{
  "arch": "inception",
  "model": "self-supervised image encoder",
  "dataset": "regions of photos with short descriptions (Visual Genome)",
  "train_examples": 50862,
  "image_size": 32,
  "crop_scale_min": 0.4,
  "horizontal_flip": true,
  "translate": 0.12,
  "color_jitter": 0.6,
  "method": "barlow_twins",
  "norm": "batchnorm",
  "hidden_act": "relu",
  "depths": [2, 5, 5],
  "kernel_size": 3,
  "stem": "single",
  "widths": [160, 320, 640],
  "projector_hidden": 512,
  "projector_out": 512,
  "projector_hidden_layers": 1,
  "init": "torch_default",
  "optimizer": "muon",
  "muon_scale": "original",
  "learning_rate": 0.016,
  "momentum": 0.85,
  "nesterov": true,
  "orthogonalizer": "polar_express",
  "adamw_lr_other_params": 0.0019,
  "max_grad_norm": 1.0,
  "ema_decay": 0.99,
  "max_steps": 3100,
  "batch_size": 128,
  "epochs": 7.8,
  "lr_schedule": "cosine",
  "final_lr_fraction": 0.01,
  "warmup_steps": 60,
  "weight_decay": 0.04,
  "adamw_weight_decay_other_params": 0
}
Rows from block 2, named by matrix and row number. Rows with one number belong to one channel. Each number is 128 + 32 x the weight over the matrix's rms, rounded and kept within 0 to 255. All counts start at 0. Numbers have three digits each.
# r30: branch 2 reduce pointwise conv (model.blocks.2.r3.0.weight, 80x160x1x1), inputs 80-159
# b30: branch 2 3x3 conv (model.blocks.2.b3.0.weight, 120x80x3x3, transposed), outputs 9-17, a 3x3 kernel for each
r30.44:046128147182113112158084147087134160161140092137039077146119158124133069187138082145119138161061142115128153083142085117122132116111144069138123134118161152103192135156138122083146129086144138140119129146171103136134093133133089120158106163
b30.44:139139104156090117159176114145105151159160136139160159140127129124176132104151146087132173140154147161121158124101137126099139105112171164138146172124109119155183165162136120107158081087177133143127108216160111109083141132110087103122149130135
r30.45:107103118117164141091110150092152124099149083134155158129097117134063141100134147157188186108080199105095077158123110100151127052138115142200126202136129161121090110161137104124135099142104125110134130072119126123131120146110110139123111165
b30.45:081144097114089161140083092110169102118149098112120109137161156155160093137149114057153097103155122116165131156143137118114171112209117090157118060200139125166131111140134089125076116148105140188099155156124094066109062077159096110131114145159
r30.46:123134111158094144162143172132121067140217159147129124187110200095180105159078148096142129152161108073109139114104165163180113124104128159117143097107110125175211117113131105123089096100117163114123115081126133095133148165101109115112143097
b30.46:188108111158129079127180104158072101172154148090180196103138140151119106143090133163115118232120060168076063108089100152125087117143174149079160203112153136161156167121175114121162103109052152165094104127178137077170131140171138146174191118185
r30.47:087110106138147133090114176103134124116110131136102138152168200187155142105165066140109153090124164094074151136121129166123181130163191121129086159124078149074139175105129102059082098143126109158138118124149144115114145135093137141125159102
b30.47:137104118136159178118115113154104127155183109105171093109054099104096118139107151173112166132128170132172129089117135117190146082115122129128131154129162085154133117090146112086119072082145112140117132167153124093121125111098117109123124123164
r30.48:162183149147146218149106121092160145119126097127152142117131166135109068208131109133112128181161131140169151104106111117130101184086092096184129090089162118102104074138132145171074065093121128109126082138095126147108110095090128112134125180
b30.48:149131133073124164077049098150144164128091155133087159112152119118106127109158143160109126150119114130107117135134074156166112166131121076139133114188128103147157125123212159201143131183046102217140160066122171157126143123130193140113131155103
r30.49:109099114140150138135158135160134131146119134165129125119147134128100194133168129081137192098131122081146186151106135097232066136090067150114116104141088049117131156120099059106109149118100149140173167122167163127142162077061147116120104132
b30.49:101111086115165133135179147147107157184156106146194194125163112116140204093137156127106164144096137163134153143085110152107102160134170194123123180122122129110132160177075096160140086096163123142105103186159114088130120027083097035038101089108
r30.50:151110141145138124160083190116198127068101123139131177150116110123074134111115101120157120089101118134172168087106106143159064108100112145108083131081090086096143110165122131126010149122131154106172161109140127124146154135130121106132135167
b30.50:150146140136148151101126145175191086168157124124127176155137172133099158125106139141127154102090109148130132171083125119064161170064129121149113099174115113092090140190173116199161113153113115138139098161107083132133162154141165111131154063100
r30.51:117238153130139167149136118140174069099143128065192126148088141097071121080077135134116084138083098208130167081133139148072053127195090117158142127104161186113048088116094132113154180137171144132140105177121134122132141156187157118144104114
b30.51:092105110123140097142105108084143123094080090117065087162180119169100098109117116115097137088120148097145196137104079159129101140108153113149120088149112178102088161112124087133103138153130118134172122074131156185106147097147139165135119153124
r30.52:124202126094084132165174122123218096155162097096172159164181148082133140116127128137103087145165151195071070097098151154182052126111122118054106103153144173147123129139110114128129120087141127159098146090142126113096098157150154121128146118
b30.52:057091118160138096176128175141169195092119149194149108079091191159119094100179142157097141114100133093113173135185080164165120075182112154146189077091127120158152161108190176145094180190090088158129132058098147126095149137105141150158173138167
r30.53:080135092106140144076108140114085142171133121119090100116143120069130091135112118094139136124169172092138115149156140086092159166123171108167118120124108148132141128071147135076128094154141153096127091053120163114108132059131114124091122191
b30.53:076117074121097166102095107157151105129095168125118135108141084144131121119105085108082080132140081138070094127142072066121183104112130129109135109183107138128129144117168049142132137166094081130092111152129140073086125094080137112137086086099
r30.54:102125138177123156117130121100123170147165114161084131128135055092097078084118158128155050172078159157102152121127162085102143166162073194179068130109098083106100219124146178129120115085079173131147092103105111113115069133068082130083112155
b30.54:098139111138058106110126113094138057154100067139067122151132104135121057139124161139134140160145112119086131137137166139134091125160061078146104063062137174173098096099124078114123064127104176150130128144135136140184147142161169193115151159095
r30.55:083139123165139112092148146111125145098133089131105126130094156127076108131090170073073051093035114133104074129145131070080121157088121160083137151151098090116126107184141107096078133126075130096117139162113097161132081085085126115129154146
b30.55:143149089134105154117094112092098105138133071153102119126161125082074116117104172127118152056077196131149164162100156137101083150138138122085118172101164112083133144129116123137146100075201135068130113190114120193131123123186123100156099099083
r30.56:117130106098110150180079103169099152131132134154126093092161114147097072120066115077126095158124056115124167086160167109057108121094115193149099142149147170099030205161087140064110084174130141120144196144142125152124133138116133127089128078
b30.56:116111118125086120134171151128119141081137116098130165086109135071102154112137161075119134117185156113101133123146159121121086118068132125138091163116104080163165111146161108084134050091125110123136094187118150084126173175162120121143174141163
r30.57:134109125102095126135131118100077131052130114128080125129100070146048209131059147089175166122103095144177123133178115158148157085108095131122133131202193095108134101153152190113180128087107141124096167156130108112126109124118093135122141104
b30.57:113160117061124110103116137123107101124093079094117132150135124134126090094125161082111129118158114129155118162158125090108167125151156073118095100088156152144150119151139070136117066100123115158149124229029144111064118141137130159152115104133
r30.58:141059116103141118122152163130144078150136081117152097145105081057136088143150077119099151091103196078196127196075132132112193100215133119161140126162153118062065141170113190114066137139080141081120148134153129097141111140116152093077081088
b30.58:124138110111169104114138190091168149105135099104090119125154192142156164105111096137183137098088169094086137155113145118089129202118175118081088091177070114130161127120117113154117125157137170173124141154138110152129097166128113142112105130125