A small self-supervised image encoder, trained from scratch.
Data: trained on regions of photos with short descriptions (Visual Genome), 50862 training examples, 7.8 epochs.
Rows from block 4 of a small self-supervised image encoder, named by matrix and row number. Each number is 128 + 24 x the weight over its row's rms, rounded and kept within 0 to 255. All counts start at 0. Numbers have three digits each.
Before each channel's rows are labels from the 100 images, of 14976, where the channel reaches its highest value: "colour at peak" is the nearest of a few named colours to the mean colour under the peak. Only what is clearly more common there than usual is listed. The data: regions of photos with short descriptions (Visual Genome). In brackets: how many of the 100.
# r30: branch 2 reduce pointwise conv (model.blocks.4.r3.0.weight, 80x320x1x1), inputs 256-319

colour at peak: white (33); pink (31)
r30.32:117143155131109106122133122124119128115135153098135092142140133122149179105136101104101134103160107121134175125107142091166143122140144135186161138124089068122114115113161121118082110143123116

colour at peak: pink (30)
r30.68:154146109102131133138149131105142118136139108145119134123113113113140141137128158108140076147091122119118135120131096126140110131120155128159149114136125141124106084105108108119132103125143134

colour at peak: black (38)
r30.41:159128114128146123135095109091148135117091132118137115138112110122132126123149157130138134123107117128167098103111147125125139111133125147127185129134143134144145153105145121105149131140158105

colour at peak: black (46)
r30.33:121131151143124160141096122134133121132127128132121113151142133109135080146104173098119106082145155135141124126145147157137129160117138120124136124128134113138146158076149184122138112147152111

colour at peak: black (45)
r30.53:151155120115144146115133156149151139149127115126109084134142160109156108129111107120121160113106119105150133119112122125127132123161125132134133142117128140116115080120132099152142110129158119

colour at peak: pink (36)
r30.60:094109141175127121131125141124118137151137122135135128103120137117102126132122125163132125120155106111129121095117159137123160151135120128134133132117131137133100093120150112133134132169167125

colour at peak: pink (28)
r30.74:091129142126114133114146149121136132121151073133152127109121133144114132133119149123127141130127082147126104146144162105148112137117135145150163120132109144120113138135135130107118121147122148

colour at peak: pink (44); white (26)
r30.30:178118119140112145155154128132108141076176124137132142128134146121118131152081093142121120173121111129106168100136151147096135108113148122140148133142168082087157162109129143145136114100148139

colour at peak: pink (42)
r30.49:148122115105139146116147108116137135143149147108122163127158125101104105111124124122117151135152135133097102133127112107146120132137121152126150115097101094141143119107145134125155106151137149

colour at peak: black (39)
r30.62:138137138123100133114145122090114121122091110094115102152129131125136152098097119132162121117123111085094120107101101097130123056131112116166145099143112132098110085100075121156129123126110111

colour at peak: grey (64)
r30.39:149119136119168139117108127111150131143133116131114092167139130112134178111118102099125118111114112120141137139125095124117108119130130138149132114111160103150155133143113111113122120118093101

colour at peak: grey (64)
r30.15:141114155163130118107138155137129135155124153128113138131130141143107167126102128159153133160105109135111133136114143168145140168136128113194148123129129124102132118093129078129107119159129121

colour at peak: black (49)
r30.71:149113114111115131141125102152109101136113103143108132142121132112142165116127134106125132147156090140166135137151105065115100121087114122153152119100166158137150125168141107157135110163119110

colour at peak: pink (32)
r30.3:134119100139101119144142145125129093116112120148124133122145112168108123115136111079124167128159132105125130106126122121132132124096163136148112157139144147146132114091132126085182112131145127

colour at peak: black (34)
r30.51:106147108119112125137121121118114170127162113141130135098111116129144103106158111140190139123119121107106148122140125123134149145116094105104132121121142115139147118101127150130133142135145126

colour at peak: black (47)
r30.58:127101110129129105111134112157132161113148096122104138125163125122111117102116108116124108159147117158113120143139119108098109083105121125106079123081127098110151151141120151133137133111143143

colour at peak: black (50)
r30.8:140136119128179150123133132129148145112168121121145137137121136142150126104089119108140114130123128126075124125103119107128165109139120149156130141126150126115145136108110129130105078133075130

colour at peak: black (38)
r30.55:109108136099117167119135126160133111147092149099156100129158119127143120163156135113101112117119160128126116120119111126140107093131128121136137152142081152135120154138102149133131152159155139

colour at peak: pink (32)
r30.2:129089118117097103154083153109114125125161128107132133125121125128142105188140142117124123094163116106093131119135119151102090158143153120172096134143158093146149138148131131137139140128148132