config.yaml
image_size: 32
translate: 0.12
method: "barlow_twins"
arch: "inception"
depths: [2, 5, 5]
projector_hidden: 512
projector_hidden_layers: 1
init: "torch_default"
learning_rate: 0.016
nesterov: true
orthogonalizer: "polar_express"
adamw_lr_other_params: 0.0019
max_steps: 3100
warmup_steps: 60
Rows from block 9, named by matrix and row number. Each number is 50 + 10 x the weight over its row's rms, rounded and kept within 0 to 99. All counts start at 0.
# b500: branch 3 reduce pointwise conv (model.blocks.9.b5.0.0.weight, 80x640x1x1), inputs 535-639
b500.64:46 42 36 55 46 56 42 43 62 44 51 50 59 51 53 36 62 43 61 47 50 47 64 76 53 57 55 46 50 42 48 41 42 49 48 42 61 61 48 52 51 35 63 52 43 27 44 50 43 53 46 61 50 51 44 61 45 73 60 59 42 45 53 59 60 42 61 47 47 55 39 38 43 41 59 46 46 54 42 50 61 34 46 62 44 47 49 56 45 51 54 41 62 44 58 49 41 56 37 42 32 52 45 35 61
b500.65:66 38 52 62 68 50 47 78 45 64 47 54 73 66 52 50 45 49 73 34 37 36 55 42 39 45 63 52 51 61 59 54 44 58 50 51 43 47 38 58 47 44 68 54 41 37 48 41 49 42 45 54 43 59 41 57 40 49 61 42 59 48 79 50 55 60 45 43 61 42 51 46 74 44 64 38 55 52 47 48 46 53 39 58 54 55 47 55 54 55 53 44 54 55 43 29 48 40 55 59 33 55 57 47 65
b500.66:52 30 62 42 58 70 43 61 61 40 57 64 62 61 47 51 54 61 18 49 65 57 66 38 55 49 51 40 62 65 50 46 51 59 60 50 42 41 48 55 38 51 29 56 52 45 51 40 54 53 43 30 50 49 45 54 47 48 48 50 35 54 42 52 30 50 50 51 61 53 55 44 49 52 53 39 65 51 38 53 49 55 62 47 40 72 54 52 56 46 48 37 51 43 43 52 47 44 59 30 58 60 53 42 44
b500.67:46 39 37 29 27 71 47 47 59 41 48 37 33 39 39 48 64 37 45 43 41 56 47 40 49 67 43 66 54 33 61 34 56 43 60 60 36 57 58 66 44 40 54 52 53 54 44 50 43 57 48 30 38 62 58 54 46 51 49 63 55 32 49 39 47 44 42 42 50 65 62 47 57 41 52 44 67 65 63 43 62 47 66 39 34 51 45 56 50 62 67 65 43 50 54 47 62 47 53 46 51 46 38 55 53
b500.68:46 43 39 62 51 65 47 53 56 53 42 44 39 54 62 45 61 45 48 35 50 39 55 51 75 56 50 60 50 62 49 46 44 60 35 57 54 51 43 62 49 78 48 67 78 37 44 48 62 73 23 42 47 44 42 49 34 49 39 53 43 47 43 41 43 47 58 42 54 64 52 52 65 26 54 57 58 59 55 54 58 42 57 60 48 52 58 45 58 51 60 57 51 48 47 43 52 44 53 38 56 50 49 52 64
b500.69:45 31 46 60 45 38 54 50 35 68 62 57 48 63 53 43 60 38 49 54 39 67 49 46 39 50 50 48 44 48 47 57 47 51 35 33 45 56 48 25 34 27 43 56 49 57 42 48 45 38 53 48 46 44 64 60 28 54 56 50 53 41 56 54 68 48 56 40 43 58 64 50 46 42 46 57 50 53 43 39 52 47 46 43 53 61 43 51 39 53 33 44 59 49 61 42 38 51 54 52 45 48 46 54 55
b500.70:47 60 30 42 35 44 45 41 42 75 48 49 40 31 41 50 54 54 65 51 51 44 39 63 58 43 48 55 54 49 51 45 62 41 60 29 52 49 53 41 38 36 54 69 52 65 48 62 42 50 52 69 30 45 53 48 63 57 52 57 52 49 45 46 53 53 59 41 47 62 61 53 41 56 49 54 46 56 57 57 50 50 28 43 53 51 69 58 62 50 55 58 52 52 78 57 46 42 63 40 61 59 71 59 49
b500.71:65 34 60 71 56 31 62 51 62 53 41 56 42 30 48 41 52 44 54 37 27 50 61 85 47 60 48 47 40 54 48 37 47 32 44 53 57 45 32 43 44 51 53 56 35 48 47 57 58 53 62 60 61 63 54 41 47 59 48 59 71 43 49 44 33 48 39 49 52 59 56 52 51 53 54 46 42 52 40 60 48 53 34 53 64 37 44 55 59 54 54 59 38 52 38 51 64 39 47 43 48 42 36 34 42
b500.72:66 55 39 35 30 47 45 46 34 40 41 54 44 49 59 29 48 40 37 52 41 64 69 30 50 67 50 41 40 70 64 27 39 60 52 43 54 47 52 64 49 73 46 41 46 33 55 46 40 69 36 54 61 52 44 40 41 37 35 38 41 45 55 47 48 62 50 34 51 41 39 50 59 51 57 47 53 50 65 40 28 52 65 41 53 49 43 40 48 37 60 36 50 38 45 46 45 56 34 48 26 49 40 48 68
b500.73:70 39 43 27 47 56 56 39 49 51 37 60 30 51 39 50 57 24 33 63 51 42 45 29 47 62 34 53 60 55 64 42 34 58 48 52 49 40 59 46 46 40 54 41 35 64 50 46 57 47 63 42 44 62 60 41 59 50 53 48 35 52 45 53 44 47 51 54 47 54 64 65 51 59 39 51 65 43 55 44 49 62 51 52 61 47 46 43 46 52 37 48 45 50 50 26 60 52 37 54 30 51 59 59 57
b500.74:52 52 49 84 38 32 61 78 75 54 56 45 39 42 41 48 30 70 53 57 46 60 61 82 48 48 50 56 51 48 38 73 55 56 58 42 68 61 52 31 62 56 50 49 51 49 50 51 59 39 52 48 46 46 55 45 53 31 57 45 43 36 55 48 48 41 50 53 48 43 50 50 49 42 51 50 49 54 48 43 48 48 57 48 59 50 51 68 51 44 42 40 57 46 55 56 51 35 48 61 54 49 47 52 70
b500.75:51 34 44 51 45 40 52 27 33 50 51 38 51 44 51 50 41 66 51 29 47 51 66 48 42 40 46 51 48 43 58 45 41 42 55 52 52 55 45 54 59 58 55 54 45 50 41 37 45 60 41 33 40 50 45 35 32 45 42 52 56 52 43 42 30 38 54 46 63 50 42 51 50 38 56 46 31 58 48 41 46 59 47 42 49 53 49 50 46 50 54 46 44 30 40 58 49 49 50 47 42 34 44 52 48
b500.76:43 43 41 79 54 57 51 67 44 48 47 35 66 56 55 32 49 62 81 50 36 40 52 81 71 48 40 45 53 66 44 55 44 43 57 45 58 52 49 40 68 45 48 48 38 50 50 47 68 40 47 66 59 37 62 57 62 57 62 48 54 59 43 56 63 53 50 65 53 56 59 66 50 48 51 52 70 50 52 53 54 50 46 46 45 50 39 50 46 53 47 56 39 71 46 52 29 45 34 45 60 44 40 48 42
b500.77:38 42 44 54 45 39 46 45 58 62 67 54 67 59 59 43 36 56 47 70 54 65 52 65 43 61 61 61 65 59 52 53 69 52 38 47 58 53 55 50 57 71 47 51 68 50 63 66 63 62 54 48 48 60 46 46 57 44 44 51 44 51 49 42 58 55 58 64 55 64 57 50 52 53 48 55 51 53 69 44 54 43 76 47 57 60 49 63 55 48 61 43 44 48 39 43 57 47 40 54 46 39 45 42 54